{
  "encoder_drop_path": 0.05,
  "encoder_num_experts": 32,
  "encoder_expert_mlp_ratio": 0.5,
  "loss": "l1",
  "decoder_blocks_per_level": 1,
  "residual_init": "none",
  "max_precond_dim": 1536,
  "max_steps": 10400,
  "lr_schedule": "wsd",
  "adamw_weight_decay_other_params": 0.05
}
Rows from block 4 of the encoder of a small image autoencoder, named by matrix and row number. Rows with one number within an expert belong to one neuron, the router's apart. Each number is 128 + 24 x the weight over its row's rms, rounded and kept within 0 to 255. All counts start at 0. Numbers have three digits each.
Before each expert's rows are labels from the 100 images, of 14976, where the router gives the expert most weight on average: "patch colour" is the nearest of a few named colours to the mean colour under the peak; "top examples" is what is common among them. Only what is clearly more common there than usual is listed. The data: Sentinel-2 satellite tiles (TerraMesh).
# router: router (encoder.blocks.4.mlp.router.weight, 32x192, trained with AdamW), inputs 0-63
# up: expert up (encoder.blocks.4.mlp.up, 32x96x192), inputs 0-63
# down: expert down (encoder.blocks.4.mlp.down, 32x192x96, transposed), outputs 0-63

# expert 19
patch colour: grey
top examples: bare ground; main land cover: bare ground
router.19:134130102156123125124089164122128121120130141133148161143149099165148138144110132144171099105108096139167116133151139131138121142156074109136135176118133129139139173141151193151131132157155112
up.0:159142125130115095147129160164143118121127117119179111091101082109144096118154144104120127126112161118083123100161126115164148123128155101127133130097195161137126145101145111120123123107148153
down.0:163151099084135168139138119144143136126136138129147093136080117163107162138108120105171079101146121105110103120138116157147116155123099130066154175114138107133144100111102117167118104110144174
up.1:113120126137083106143084121118154144129151137121143126131116107151128166151135132172105125100105086139164113131083137135116141118105140155126125125127164142136098128156156097144131117084128145
down.1:091149102152122094130134117136089106123038135093107164150154111168102124106126153111156109127121092129061084103113105120134146132164106169150106111085109126101133108094113090111099124114100161
up.2:094140135146132116117125142141096159070118143119077155109150114102074126146137113094116133137145120163137112154180131136114157095116143159110118146114120080128119114102121158129108107133133151
down.2:166094159110119092066129107151064127144117073137137130135131125124182124098118155131161145137171168123106140130131123129112080110135113096160131172109102103173140104150143098127145126111124109
up.3:157112153137113141179157140094136159134134115108091120123137163146121157142098136111110115114120120147130137114104072099140147145170141190092089169110136139123114107098157124157094149137120158
down.3:123174123134142145125112115066107092096135196117109111079179156146146089115101150170119136133141205115151145136098109128135143141161127117142098107107162123167150114120123158149138105115110170
up.4:125105147161135119118130132087109044111135095156094112097117137136128116133163117169155153126157159097094131102123106131142176117152144105136152142143140158132145154126137155166102128125141127
down.4:143125112146085138125138107131105144120112144153145143116104143132138123122115114089141097161117175146140104090161092132167163088115154164131156102137110116152175117139121120097105125157170118
up.5:149114101148127096145157116171133098072102100127154147129144115128154127108142139117086130142121104123179168115118127125145105111163115124079132142128104136113120149115134120120106148102074151
down.5:160107122147120123188110083161111148088138091144132108140113117103102120150062084121144130105129127121161152146164118151116087140143114118123129107129102117147132124129142120153130173132121137
up.6:147148098128146151112109106163131105159144121123121152141093153138108177123100138135147105136142134123113140117155106140162167134113124153117148123146124061085144129141125133125111138130157082
down.6:130143114139105141151136138157131104150136188138120157141118125130115105102117148119189082134110155108122119145119129118124137135116107130108162070138143109134144076144105129151177073133157151
up.7:114114124106139179120129155123100127166095114148115142119112163120095100140108126125088114095130132126175092149119096145112087143104129119068099105160102152129160157122146115130139122120129151
down.7:118121137152144161104135170094093142128112115133126135124120126097137133123086148097150139104165125127155120139170129120177126118106122175107148140132104087117152133151111099161135145090125132
up.8:085125169163082124125111120120106123114113134131118175090134077120150146134120125155121125089105133123141133126134107104193133096150127143122112116172143145110139144104146139109085116126117122
down.8:088147137152152119100115142117110159125128117169154134130091158176124095139134103114078122084127131185099123155142143167120135118158128143103148142113118125103094144152125143096138135153116092
up.9:122102169130162135138134105109098129162142134138117141154101153103124154125131086143116116108100130157132101151110107159131135080126147146143109143108120110125152129110139152098132139130132144
down.9:157122103149110106149119110145131147127135101132140085149126121173159131103141092116146144145152133161163180105148103118144104085123143123063141135143093177150134129123123123111118181145109088
up.10:186146129164133129166099101155114158185153112104160143121097085127132189107173115112115137102136103153101149154133121102105137149085163100162087124159099147095135138144076102130150120101134134
down.10:152070124086117137093106099111138122079136050155160142135120146102135118138089117132124139091152108134116157140142112138129131089144163145167151119121107104156108124109121078115129142154139119
up.11:136140109136129134119098150181140113127107162143136141137076126127083145113133112132108146116144131161103109093159081103121127098136153136109156092111081125155144112161136126122132137149219120
down.11:115111125116153139102116083103132119070091112101080144129143120176125165113094114075178131132114152108110113122128127138164117161130090117142129150127102140136156120104084094110108130138167132
up.12:137122135122126158128141150100146132085122137083101172129086169105151153140138128085096143127164083173146114114116093137167114103135142152126037133120132104128140122119122129127131103131083155
down.12:088102148180087127169125160113103159129176128131145196138180129148123090140155113124123121099135147157125107135114090119157137123118155135153131150182128149109145171137108116146140099105110110
up.13:087079119104124147158138143121105187117117119096106104149170172119112139121122166135122131168122142138103161142114105084160150135141136171087132129143118141110111123141200115137164108122146157
down.13:115120090118136160146129132096097115070123151134120160154123101144121148148112071149188112153138088146151124093144131180153144161182169130143144154120091070098113068131149139152141148121108119
up.14:169088120135144176140100126100108161135164162147171142103121169120126162097154112150130115137108163137114069115121162133130144119103146155177089141108168119152137093142136107145120127101131134
down.14:116109161103111125100110095136178109118088110132127142163085118107124152111118148121135164128147145085120168174126098044144105095110142162108100127089145142190119104121144093119137166156122145
up.15:125106122117133124087096154129148126119071154130102114147132085112115117088111131093149157102142131112129168099151182143141130106114119155125176117117151137106088097116139158102151129155124139
down.15:174125109122108128138125088109136147151085092143111087135143098137127116143124164165160143103107149109163121102102113122128094095194084147144163163158115125122131152107131077097131131148112159
up.16:081142131119163120118129139150117093169110166136116205120135131114112114115149093123134111115123114168150126130103149101149128200120149119092129105108136145107140130158152105110131122139115122
down.16:163109129145126099094130153137125146119133112137139136159113172117132138099148095123088127151145136116141111154127108128174081124157143157129151101125124122160137128173119076103133163121144103
up.17:119136129127132162127106152210100104139160113087109146135130155130111136114153127162100096129172121108153083138147113096137152099172116126115149138044104153084096119128092181152135125151164079
down.17:159097101121078140137118117126113108155129164143152123108151113142115130110097145132121114130149109138117134117122143106114125149093089160109097079124116163173140150126101165117098124140105102
up.18:142118114144112160118127100132179110175139117153107113123136127146122135137133194122115118166143137132137084124110077105096165192171099124118167118135137167134126082160097128144135108117136111
down.18:138128131165130175142136120120137152121156173158144132132100121107108146081103140126144085134148151116115125170099089128175104150152088098060143121109131126137115145117095117143148144135109107
up.19:114094153130130106105116124117050157142145145139060135140139143107155126125089134110081132117065158119096126097131127113149120111075150114125117146151104138154131142156122162129130141106106144
down.19:060151087110105080078127160106133114101099138121117135130134138120141125078111147107141141144126130108147131116158071124115126119142108106141135103139112136115073163105153129117119120115180157
up.20:089125174132088106140166131114119110120079146152144192077119122142150158137103102107118111144173134122119153162147130130127096107148140107158126116181099137134155109101131118101159129131087146
down.20:128135135122113145126152130158107134095133107134122154109097116139120098112135139152116108097144144092091140092133101119150160146136135147107146130159113145085182128119098175106172131138164146
up.21:120118143135085135109172108139113115095109156129086124115126152074140077147122113133144100108132132126164156116149109135143129115146105101132082107175093108128128157136120139119082115136146155
down.21:144112109151142119165156118112128161133099142154150127128104185164123099104106129122160114125177097118123099127112138158122142130139112096105115139144146100090111107176163136089139163127135093
up.22:131126130153114132087167125127133109127149131108116117113100134125136168115162119143094107092154129146114102090192095100127072141099130093108091163127123141107124122113149145180108170121132109
down.22:136125114101135104157119094140114147117087121128159138091100119146164071144151132134144125097095116167131174120126125155104099127146165120094137101137158129132100153143109085146106113079145156

# expert 16
patch colour: black
top examples: water; main land cover: water
router.16:096103101176139184121148129151117134126109090166124143117112147164103156126119116091092127120111156113139157108126143114146120098178120088102105132166155088162166167133101114153143128116137122
up.0:154135132103141135079156132119149135131150137111131138098133140123124111097136138127076104117139145133120119133128114096126167133091164125149145163108071129175139116095112108148149156092102102
down.0:125145114135118161120091121132154144127109121148107106135137165111118128090087144151116128114097143133093067094097129176135088095112122123110121111139162118095121123145133136108172113171152112
up.1:162114094122137100095134138125098121132110174139158130155115125159160129096147156143082095122148115108154106136121131113154090148095120156101116165117115122104109100129169098127112128100116148
down.1:111121090127152115144138153126120150165111124156127131132110124149135161140155105168120095101131156126149155143173134089113140105139134162128128102157178111139126091106124163148166123127103090
up.2:136124109107136086131100144142152134153112099085118069095137115120146134120122132147125121161124152140130130141140082114160150157105142129134098092112126108163152102139160129113084123121086140
down.2:113135136161179123109119120107139127125137190117139165142142158123114081128046143135150111138147136125142128138164125104189162121128058127112150114156110168147107148159129139132160155118116133
up.3:122154165138113153140088164152127154130115169133135160140086120155146138146095098113097113123132148105140103152116108090139100157108120134156140139170088120120145180108139159152130141147136111
down.3:113101167107156141112119150122147078153103062128144114126154141114121159134150128110102123170134157117091119079147170136093121187127132139141129109109115128136142138118143083139157090126117118
up.4:138081098147099127107154088125127110113144143102142123132111140125151106117110118106140144109140180142081139123107149135151189111125143108181062123114148140155111095118119149145127089136148139
down.4:097126129167172094138101144107141110137171143121131122112133168134129118114124119115125146124148121160086124147126130084114134141107101119113111125096172118125148194091093093119126100122136135
up.5:137144112121150135129120128135116191079176078133139097099136145130145112115143156148116118137071121127164130142102135128130157120078148121103145120126128143128114119163149107125175105111163133
down.5:119100107091128167136136168125127103095147112155167153120122096136098182107142146128145101081136095097120120121135120148128135156200106143161087145126115104118117147132109135125173155155067148
up.6:113153118107131121132134136115129154142153111147126095099115137144144102161105119144113091150145132140147093092082133087143088148131131161123135131146167167098122130179132090134130142108189174
down.6:104118069125091095136112148128092161130137120170140124156132087139144143128108145127143117123134124083134138115134105172148128147165125098136161162108121100166176145157115142128120089090110130
up.7:111130085122115110137128121137127115171076138097099116138105125133112156111130133137097159139141128119129131184102158052146134130122141147099166105137106127118127083141102128104123137166121169
down.7:169105152155145095107105111127119155117093130159110085157146109118101115088132137118152122126075137163118132160158038131110131123105111189132079124109131149128081155124140112118122138156087149
up.8:158138097137139102139130129172152139132100149103109088142126115129116133100126103114139135160111109132078114130125169116089154121145142147113128128110134131100133143139107136073130171143115109
down.8:147072121136099108149156136117119143126107123104085108100158108137095113114099180084140114131126125130156115124147069144139158123147122150161147155100138143151130135081117097119125161151123144
up.9:114097137091137128143132153141156128113136118154126115102130154120144103140125121088095114129162179102122116160127103107083105179130159124122105118129119124112106115188136159164098162151092170
down.9:120131130167105102146095166088152124118120114119133093090124117131119102182160092122136103160152128137087109109153139140107125163120116146139129090137088111100160087086133138076094072150175141
up.10:095121125134142173123108106149123138120130109163120157138148135126105138122142121098120117145145105135117156132124094106161135136125135103128119135132107123093112170122169102098122137162108104
down.10:109098132151118111142086174099113128103133103194114146153168148126129139097147097109143146148104130127139137130125104167168115143099158106182124133142112111133153137095159123135101146152139164
up.11:124130135163120142128140107112129137178139120101061141132109114116122117131135127137091170131119126103128174114140146185143141075110106130137114119109085120119114133090165147122107143095140159
down.11:106143116151171130123115150138141134151166103108125112095126132171089116136130134151137095135112111136140095160127145142126133127178116129097126141117106120091158124154151085138136165151120119
up.12:157156082136123116080101084131148121117120094127114098181107090138091175164096115104131135131110130135156159129138139117127134108092120150131099126113124182125121176101143120137151096145095178
down.12:155105065123115141122100102113106164160148140132154140124134141137137129109146130155164162099115145120147092100093112132146136096174114140162153104141167098119157145140089127116156109156095114
up.13:141099119157089162110140093145162122112122131142153091150104110110155150130177125156142156105127134119153110147122108113126162108084153114124128121117143131097142122127152140056108169085138155
down.13:131141094095126145103125114130143125108138154142122110125142152185093123127085134089142130112149149147104142157125101143109123138164104133130129196116122170124112146099133149096100162134100149
up.14:188155126121161087087114143128129118125103084133113122160118162155143128113142118130093142112136088144134132152138150141143167159144108148113118097126118143146165126125081119122152146106136116
down.14:152136079138143142124128157138084158123140101147133107124146125141124107099201105123136133149122131096127115143174137124137143136138093149127168159114125140176098096138124073140140129125131122
up.15:172172098119153121103118153112130154133108137085150129126168124088098108107138138118129160143144153110109133136136125116100107080130140140146122084151085116115138139121166132138072117156128138
down.15:143093150147154119109146113093125126120087187152148076120111132153110129105112108114150106101137148121118154116102136125173110143103120140128084164114105081166113111102194110134086102177111117
up.16:156114144126122170088151118140142101098150140152182121088086168140141077113116145158079117132183122151127107117133138111080137124104107124125109091130153157157109081130133192116132132160173147
down.16:118102120144091122143120145120108124121142177136168149146123108083054159123132121102152150143106155134137145084062130123146138131074157123135158123131150129127130118125114134105106115128135116
up.17:167136126155148107121049126142100114139129166143120136111110168094146115097126125114068119099116130133144113106130130165106117126100098113129156119160143125131164118110112131115130147124125136
down.17:112163163093111132114135133145114114126146099119141152109150095155144159116116128120147170118126145091174134083146113150172172125099150143111126115078109136167144045114114150118126143088163153
up.18:135100153155113122159108110131105179076139144144137135107176154134110129086151132116110121113117105146136116129145125118139128134121141110128110104086152149125114091153160122119133143102085124
down.18:198098124123143128112110152109114116133141093114134120129148114144135154167137114108127135111101112130085134127172143128115112123137119129182137146128087101088132142133147118132151148119122129
up.19:130111077123158131161101184151086120152125101139122142135134138126130180151103103091106126143140113114135107125098084137085133094125114134099137126148130131118149151132118148175090174101143151
down.19:093146140113179103173158106163153110109127113189080141117136090158144179084140124147147122066149129126147123125096158110131109118154106150109123123131129112130132119118126139147159147126094148
up.20:154077146131103115154111109131123166111158106169104156142113157154089107152132133101068123148124147161163143136124154143100095114158127100146112105160139150145103154138156121152150105143123139
down.20:146112079147141149142111078141104124137126112157102115152170142146115156112111129090128086168121098124152088172129194159152081101141145109138163156147132115119118074097100113137107143152130129
up.21:121127141115126101119137146111133133124139127121091133092088120145075110176129131114095129129107114143122164166103091122141116097122106114158149122135123148104151159089142153172112138121112143
down.21:089139112153129149122113172117118146134143136102105132064132154150099126158150129142110092124101105172116120134132106130113130165139087156135139126098141157113133120128157117148164110126149111
up.22:131142115116098133123119183106129154180093124142115153126129143119139116111121115119123132136129103095142173128122137128126129137114103116144161088140120150157150135129112173156140139125116102
down.22:152095133147105130105158144130148143152122168160117135083076130134145094114148093077158151131117128168129156170156133132075123137163124117123152134121142123119138140148137105154109073128137133

# expert 3
patch colour: black
top examples: water; main land cover: water
router.3:127147120122158154106121130132099116090132164100122197136109105074139130155149130128159141133124128141134099192119135115114093122106128152122107106120146170073102110094130127122158104186120118
up.4:114152147128096121119081132156171147111132131128103150132126090145124085127118128069131114120125103125142161139109130177135133165153098113121123130094068149125168132169130172106117117124150089
down.4:140126089133117115177095161134136132100126105173157159136117160132143112146118108143109109175125127158107133139170111123130098124193165112112139119097142120158112164162097131133133114115121155
up.5:105082120080143163140142143124118134160124101141135153128076100120139127167155124099140102099161136091120144105096136145146132159124128128136100135134166106135128167118127087094120128120133171
down.5:151111137141127082132141109120157143150152145131144150096080133157169146118169133172092158048096120097131122096107134167120130111101171125133119101149141133113135092125147110099129092148118133
up.6:111096125121168127124113150124118177122138112105131116133128105122116154097145090111092098116146124145154145170117157145105165100095143132142152114155171128119119142137131111111116130136123115
down.6:141173144097086135094110162114139111128132139124168102120110132166102139128140143129175109104143096134131134154143110117115173126120132137134146129163158111103102091124101090094151171092117123
up.7:135132156157142178085143136115103106159083140141087100124134128107159129176158138116055120128098121155110076124119073117113109113086120150161106130114154117123114149147097166149138132159120104
down.7:143127146138094163156139137116131067092097139122147116140127149138097059149139133133157087134142100104137131140107138089141104093121157137133106174143149113138162165160095082116145141169123157
up.8:143152084109150123161113131119107136128087124112166144123114123110124131091131153099139170146131152148090129100146147150158119146119112115135137150098128130119145174128138113100105143088135096
down.8:129129177136158101082129155134124131135100146163085157126094127103164116142159102139180094115099154105133102089162124163130141112127116101143161154166109153112148155079192114113099111097124112
up.9:148104149098176162113142118153137146111105127092148143139074147162118141123123144088067132124133149137132124086128156151150154140100165138132138152131136118109087127105099170150127143127132112
down.9:152080131143119106145110123107156119152134095131150154136120165149117090127109097127161109124148142111150150138102143154118119132116129132179153151116102128141116137136112112111095154122166137
up.10:137084162108134101115082144097123173143156143151138159151111113147112128117110096115125124158137134135147094122114133107105122115134119130120151157108118109055120163107134158154086112119172095
down.10:150096101151153126104110130139090153122129119136137092106095172120108107133131126111132147141111129156115122152155126103153117201122118151131108154117110103100105146196124126121116154134131128
up.11:159180141106141112104113119188160183156141135116136152119164091115143120134131115097105131110148140112129184111111137136098127115132156137098136131156126164171137135135125174118133120132130142
down.11:111098112108106104128109095109123147159135126149117147155157139131104115155114134173131122156144127140138191169153112169134086140113117157142154135127098128151157108144099107130130168119131110
up.12:127136142127104115123114166143122140144136107132138143134090116115094176105175131152131102095092100126103166106113151134143140093102142132109118130128082141115131164091151136135135118137118097
down.12:145122131130115077098114098114091141138112123126124127158099151143104112106161128132125117128177094113091166166121148144146138137128110120096084199147139162150096127110167151120168154111143146
up.13:160108164108141142117070176096126120135112152110138122156106105100133084100120105137111123112123164145130129095135144101107110176130127158125118140125081125087135147164132181117092100133136116
down.13:127108126181144155142149147129149155104170147153080136139110135113119116096124099113098140146153181105134117129144117131122134145125132135131128150175095089171166141095135103108147168207128114
up.14:141099092123133113140115122125154095158160107141144136140126152120105098153102073144149115108103081096121092137128135171107138104133142090103114139104111155140129145124131121126109134111153129
down.14:119140149129118146143075127132128143146127158157134159117117151128161115097123122133128090145151114095099119110132161130187127168125164153133173110130126122106128175131135075105102086144131162
up.15:118111094117149106103100153108112130132108113123174087164151105135156160077119124102117135090195099149110118084152131126126120160140090110121164171115102135082143107112195136150116125147100082
down.15:137139079149107128148111129131127136146151086120152090119115123126142142098158143131151097114158088119121081126137111187179141118119157101161128111097107114090109100117113136131086107154123138
up.16:114059146099145152094126112099136153140120141109085118163159139114123150119135078131131104134122094119147093102150135087135108164137105142137113179149126107116151132130105158092098130136143146
down.16:153127111115182167102107115098150188167179122161115111117080133128141150104093129150103126119091160102146174080086130211185183132127137125131148130114110131084129151125088127117148137160131121
up.17:197134154128151137127105149114080097173112129142114091158129218154116135117106142144093118097157119109127134112138081158115110126118111108113129149156132104163116121134119136142139129113132129
down.17:133089141093087166139101144118128113135132148157149142106128136092102159156123142111127127136114146116122109138080173111153119090130119157169134134158139115081145155131174150138090070070141105
up.18:146095187123144129078154133125151137095112142123134098118147160138136109106164150075148151130117137119104115106159143105151121169095119167142115116132109148145162139150124121140127122161173120
down.18:161139105130129137109125110127103117150091134076118094155117120150116111164165137100196134093146123131101131103144164112136132128114089106146144127164085124118114115139126126148155108182161152
up.19:101169119134101114100090154108139132121115130103132181150178156115109102108160133142131130175153114166145128122151090113117088132135093194097167106099150144099131163117140138127150107136131130
down.19:140126106175136189144142130133178131176174115174104129146089106118138117077163127097153140153099102120118088144089073099166140097147160161145134124109113129149148114130146133114087131146107113
up.20:136113140182128097142095104095106136099136160131102132134126130138117129141192111135100122119090095098112104097129051133132151160150154133119133131106109143149146138105123109122087145102172155
down.20:107173096105107137111133110163108096140153128100135110114091120098118099120123145164122082117151138126119122101117078169140123147139124103100192117124169123084111148170130103112150144088104122
up.21:163115150155114127141167134129122068100114124140106117150098179110116134107104146041129116140109135105106175113099154139145129058119135116129106119110123071132128117124165141139151137097121162
down.21:111072148149114106150126123066114163097155129185148162170163152108122097172112116130126089133136172122120126172139112119182153135084123092134148184136116140202118131131093142121134132087129114
up.22:174106105146131115140117142104130121137142141097128150122126172157107149069125102145098172136114102163101126101156132126152140113110122151167170109128114151116136147177101101161116118162106145
down.22:132160132112130074129103113130145102100120127079164109147119173139131109157098118158125182102116164138165136097153108119129149119166132144134152067129158152145159131107125129165119155090125119
up.23:140130142144174145143112136119088121137094112147107146137139143125128123149139137146107120121101135130124145110122115149134082113116101117143150102159140119119137113123123153116140147155143158
down.23:175130174137146105139142134129156132135144128125109119097138138094127173154130122167079187128130107113126105131098130120071112112118136138180142159108135122149112101124143158150131144127140105
up.24:128103157156142134130123117166105114091079117150136129108139138139139094125118127151088112142109152116136111095136113166174087109100123154128153138136137130073160132124118130147080148111130110
down.24:138154110126165136140144140189133126162122164120111115137122111123121113159085097140126128155147124130135136117152123143167137106073159176137069112132111155165128166138144102141156090151113103
up.25:141107197135118103150136108078135163159151102126134092162144099119156164140112139098136145105122141131121163141134129175100132107131148148108119121142146106146119107075150135120153137128082140
down.25:108125124147075130165128142101138118141153123115139100125144085099106090178106134109126179169116146101128164110108086149091112091131150135099149165136096160117143141119149094124157118155139125
up.26:139142142117081154103119142110101103144151112083118161153120150098132146127122128126142120174099112130144086140099100102127114109143116131094093142113113120115129147128119132171139132149100110
down.26:115128112125135122101142124098139167144101154084178133090144092136156154138090137135122109125138146136166156137130164165158147141099163113150120110136088156110152122127136110088142109119127138

# expert 9
patch colour: white
top examples: snow or ice; main land cover: snow or ice
router.9:163160127142125142086149149086151182117110145096140120124109094086122119126087134156160152114129114148130132110188100110119090123140114132124144094168184118113085173081115125106122122101136146
up.0:104129129122129134129147086116173087099135112126142088149131159130139081080141147129095165150122107151148171115128109117113094172125153132111136157146144118179137111179133124110104151113092104
down.0:108105124130167112114122096098126164133118143159124117161132139175130149111161109152108106103136143092115125118120149118171138098145106110141135106156073115062078153123158171076148115148141137
up.1:125120114142145093130141103147127133149090134151138140130098139136105108085115142137122115151097142123093142103122111113155122131115119072087126129118126197158124185109172123117145121136158101
down.1:131146118089136143171136088141121158160107113115090093068169122152099118129139162117157133138125099108154138159114096082149126121127122102098156173159135096103128142154135097111122125095160134
up.2:116125149137153108086102126128102107129152145150131134138176170136101118134126149097152116151113121121147137103132058134121078172153134128078151127116130124143116145136157096153152119120141156
down.2:143142138144175148095154125147098124141155074142118106148154165145098145124092138071137116165137108132135105141116104088116139116116092142113147114183087126119140151139129124148133171112157114
up.3:107082146122098155109167096106157111150154097139163141122150143135111115132151120142107126136128146128136135123115109153095108119147111117097115117101144171173134116122115189138161147110102149
down.3:117111122128157143134129137191094108120124055113114120083114115085130131159080115105164132167172092135104104139161136134123164146096136170126143142089143125118153161137113090155126148109174129
up.4:120130129098119132173148132092091128129132145099119117106121135125131155164097162130107144137118131095145199144122085143126131118144118175127108127153095094141124142119087106150080135117081090
down.4:048119123100093158125109146098131110156120116158120127080131103161129160139143118143189111104170139131137132099116146073118118118173130137120147139175143132098112135096138080128162129114086136
up.5:105154079142131151125136104129130163089105073098161121150125117131163113147109113115097151128162118150124137147113117133113124112092098153112139075156124147120145135138115124135151104146124143
down.5:132141122142160120129129136120092127153132120122118126121119102133103163133126132193115142162129108073143159164136125140157166102157132167136166147077135113163121095153090106126116126094108136
up.6:111133088153159126148128111127136192139154115135115177082132093120147133113128107144116119122112145128089141127152149161117121132145096088123122132114118120160115125143101184082168129157113118
down.6:113142163111139185101150127146099121139156141115116123099155112139155168152088109142140123118097124116118140157142146122151101100151130147149122137092131142084127138131089107117118086132096133
up.7:094123097142118115125111098102111114129123172133111180125115115126128145081114094130126125123093148121142128132125125129134126139165115111149126151098103101166139145115108099119102149112077108
down.7:095144128117165134085151147137132122189121096129087090112102117088156111140139150151178159163135148122093154128161108128110107110152126138114107118205117160149118122083119119154138147062138143
up.8:163161149163149142130100135136128139118143116145153134125097158150150119143122175128112125143115115126107133131130128101131091132147111127130132146126141090127073163147125105075108163102164142
down.8:124098103100123104126107129151166136137076135105161110150124140108108181133093113148123095155118146117131141131129173127090143149123107152111120086102110160142090157108183155134149130136108115
up.9:074130130154128123137128157124174121127152114115127167149155114082112086126171116136135144121187114114079108090123077103111136148123116133164110128140139158088123192127121158101113119123144116
down.9:107091150119129143141138137125135144130173136154093120095121163136162121066077119102152156134140146124178064149113139132133145095126139102171123185103101110134094099155141137094159153143099099
up.10:118113148130113125095129090076110128150129127158090134096156120142118127139137148163124095121093164143153184131105113139132125121150116122136132125082091082105150128110173122100124121121144105
down.10:108124155086111143193129126140161143149168144087112159106094108149143106130132104146119091103125127138126163122131132115115168142140134155151119170126111118108129151169122156106144092141119104
up.11:174152125066150136147121105090145101159117124155112118145109142117112110126151113113097106141121109128155117119110092127121134123097124151116121164112094072161173072116181157130095097107117152
down.11:092107162078144118150124151116114104160140176114131112105132124140136128162119151123092147135138152109100129132162158170146151139105129133164108115153144178097134102091130151125161106155148087
up.12:148120125139113135120138129127132155114133164100145138079155128132129134168084103138108113144122163118159162157106083166133084125124103131085134151121159131158153099149143122099089137107101115
down.12:101144119078113123110119104110167125134144104142109109087143099165163111104197091142105122158136108113138109174148091113105128135126140152144153121089181138174114158106080127164160126111122091
up.13:115118153159138130127123130141152104157128128145106115129097149092075142110170120131115097177177159125113135140158149164178131103077154119132141177127128110107139100154136102139070126157131106
down.13:123118137105146125126122104133118103109126131119106183090184149128154134156146147119096134143172149099147156141109118106132123164118116116102096141107150159117117123131113134147135098094118102
up.14:109129120140141111125115149106113152118120128091169123158168100131171171117168110147095100132119137120128102129162087118127109151121103114121146138139151127127146115099060169119123137133103148
down.14:205110125144210162069120153146098159134131146150106141120086126122131128107103140159145164122123123134137113131161131143140134084135106156112125152125123103118116129157135115146112145107138116
up.15:148135101157135137144137147101138142176102135105122144132136125133074137148147111082116110126099115100116107139153128138098069110146097133141077149116125117134113120139135135155121119147148085
down.15:135117125067130116112130149107112124138133143128108113106147120172133169103115104146140092129147127129144135186105090099154134118123138133120171119116164119133104094117136157114078150102122134
up.16:193114059153136149177115123110103144095061148108137138111162107135175110144139105176120113137117126133120121129191128080122092137149108119115115118119114106139131153133142108141165164143109139
down.16:116131079165141145128128124139108143125158119116147158114130138079113114159164105139124129145139171106148158165136131097104144161114125114110123112122114134146128162096118083164115104135112097
up.17:145067133115139156147166149098136170125106103106114159112128088127109131097121128133148138096161096130139091150127146109077171106083107138105166116108153139108109115086124158171119122097132115
down.17:133127088094119126101121118137075147142118161119092112149109112128148137097105094115120172123173127116129124086165120167182162109173112148145139138107081140190162149125132098135168148171139126
up.18:170136134167113142113125111098097184109138130116201137139144139100130150139153142153126108141121133140128151111140140059148119129130091121115097134147102121104120113124115121116113164157144117
down.18:160117111128149123110149142164123117142142140132197109128130149127108114152120107184069168143104147139089104112116130129085151099127138120148126118143125119085121131118149112159135126137152095
up.19:123116132154120134158103100124094166136190108100145141175129106094147110098131190132157136100123128104077141111113124168129119127097114100148124130114094089107146147126083134149156115128131103
down.19:124118159090135103089163115089130129137169078147115149145116119111094171111156148176089122082151116153153136145130115119110137110136098093118168170116131128113077141150127142109108142131098106
up.20:114151124155130137134131109133146092109128127095125132147113149115114103116133157115110145108197122083115095140134117105128153123116134146140123109122086127132124104164126126077090168132141120
down.20:105149137114142109133087117113130105130129125152160067112150129143094155175084147127132113122126154173139097112141112143139099114124158151139120097193115146173156122079112129142143141106162117
up.21:121109126186159099102134134078107168132122160115167127120150139145137128095150130143094130112120124134194135149122106070136107119106174115134154115101087118151140119087076116186092130116125143
down.21:068126133130100152123134106149148139107125128127116160087126098150116139116149162120131099136143080123160107121138072100131132069098131143145141105121161131080109125121140132153106138116128126
up.22:160126143146118129107173126090118103135138131134114160111142129097122169141109134164132114134131103116119119122149123115115106114085126126070155134137128137099134147140113143155166158175128093
down.22:112120128130151138113108111099116109151139083190155145105156120106123146146066099130091072135105143160077164135128124129183104084130092125171116153104116121124110144149101132104115156162151110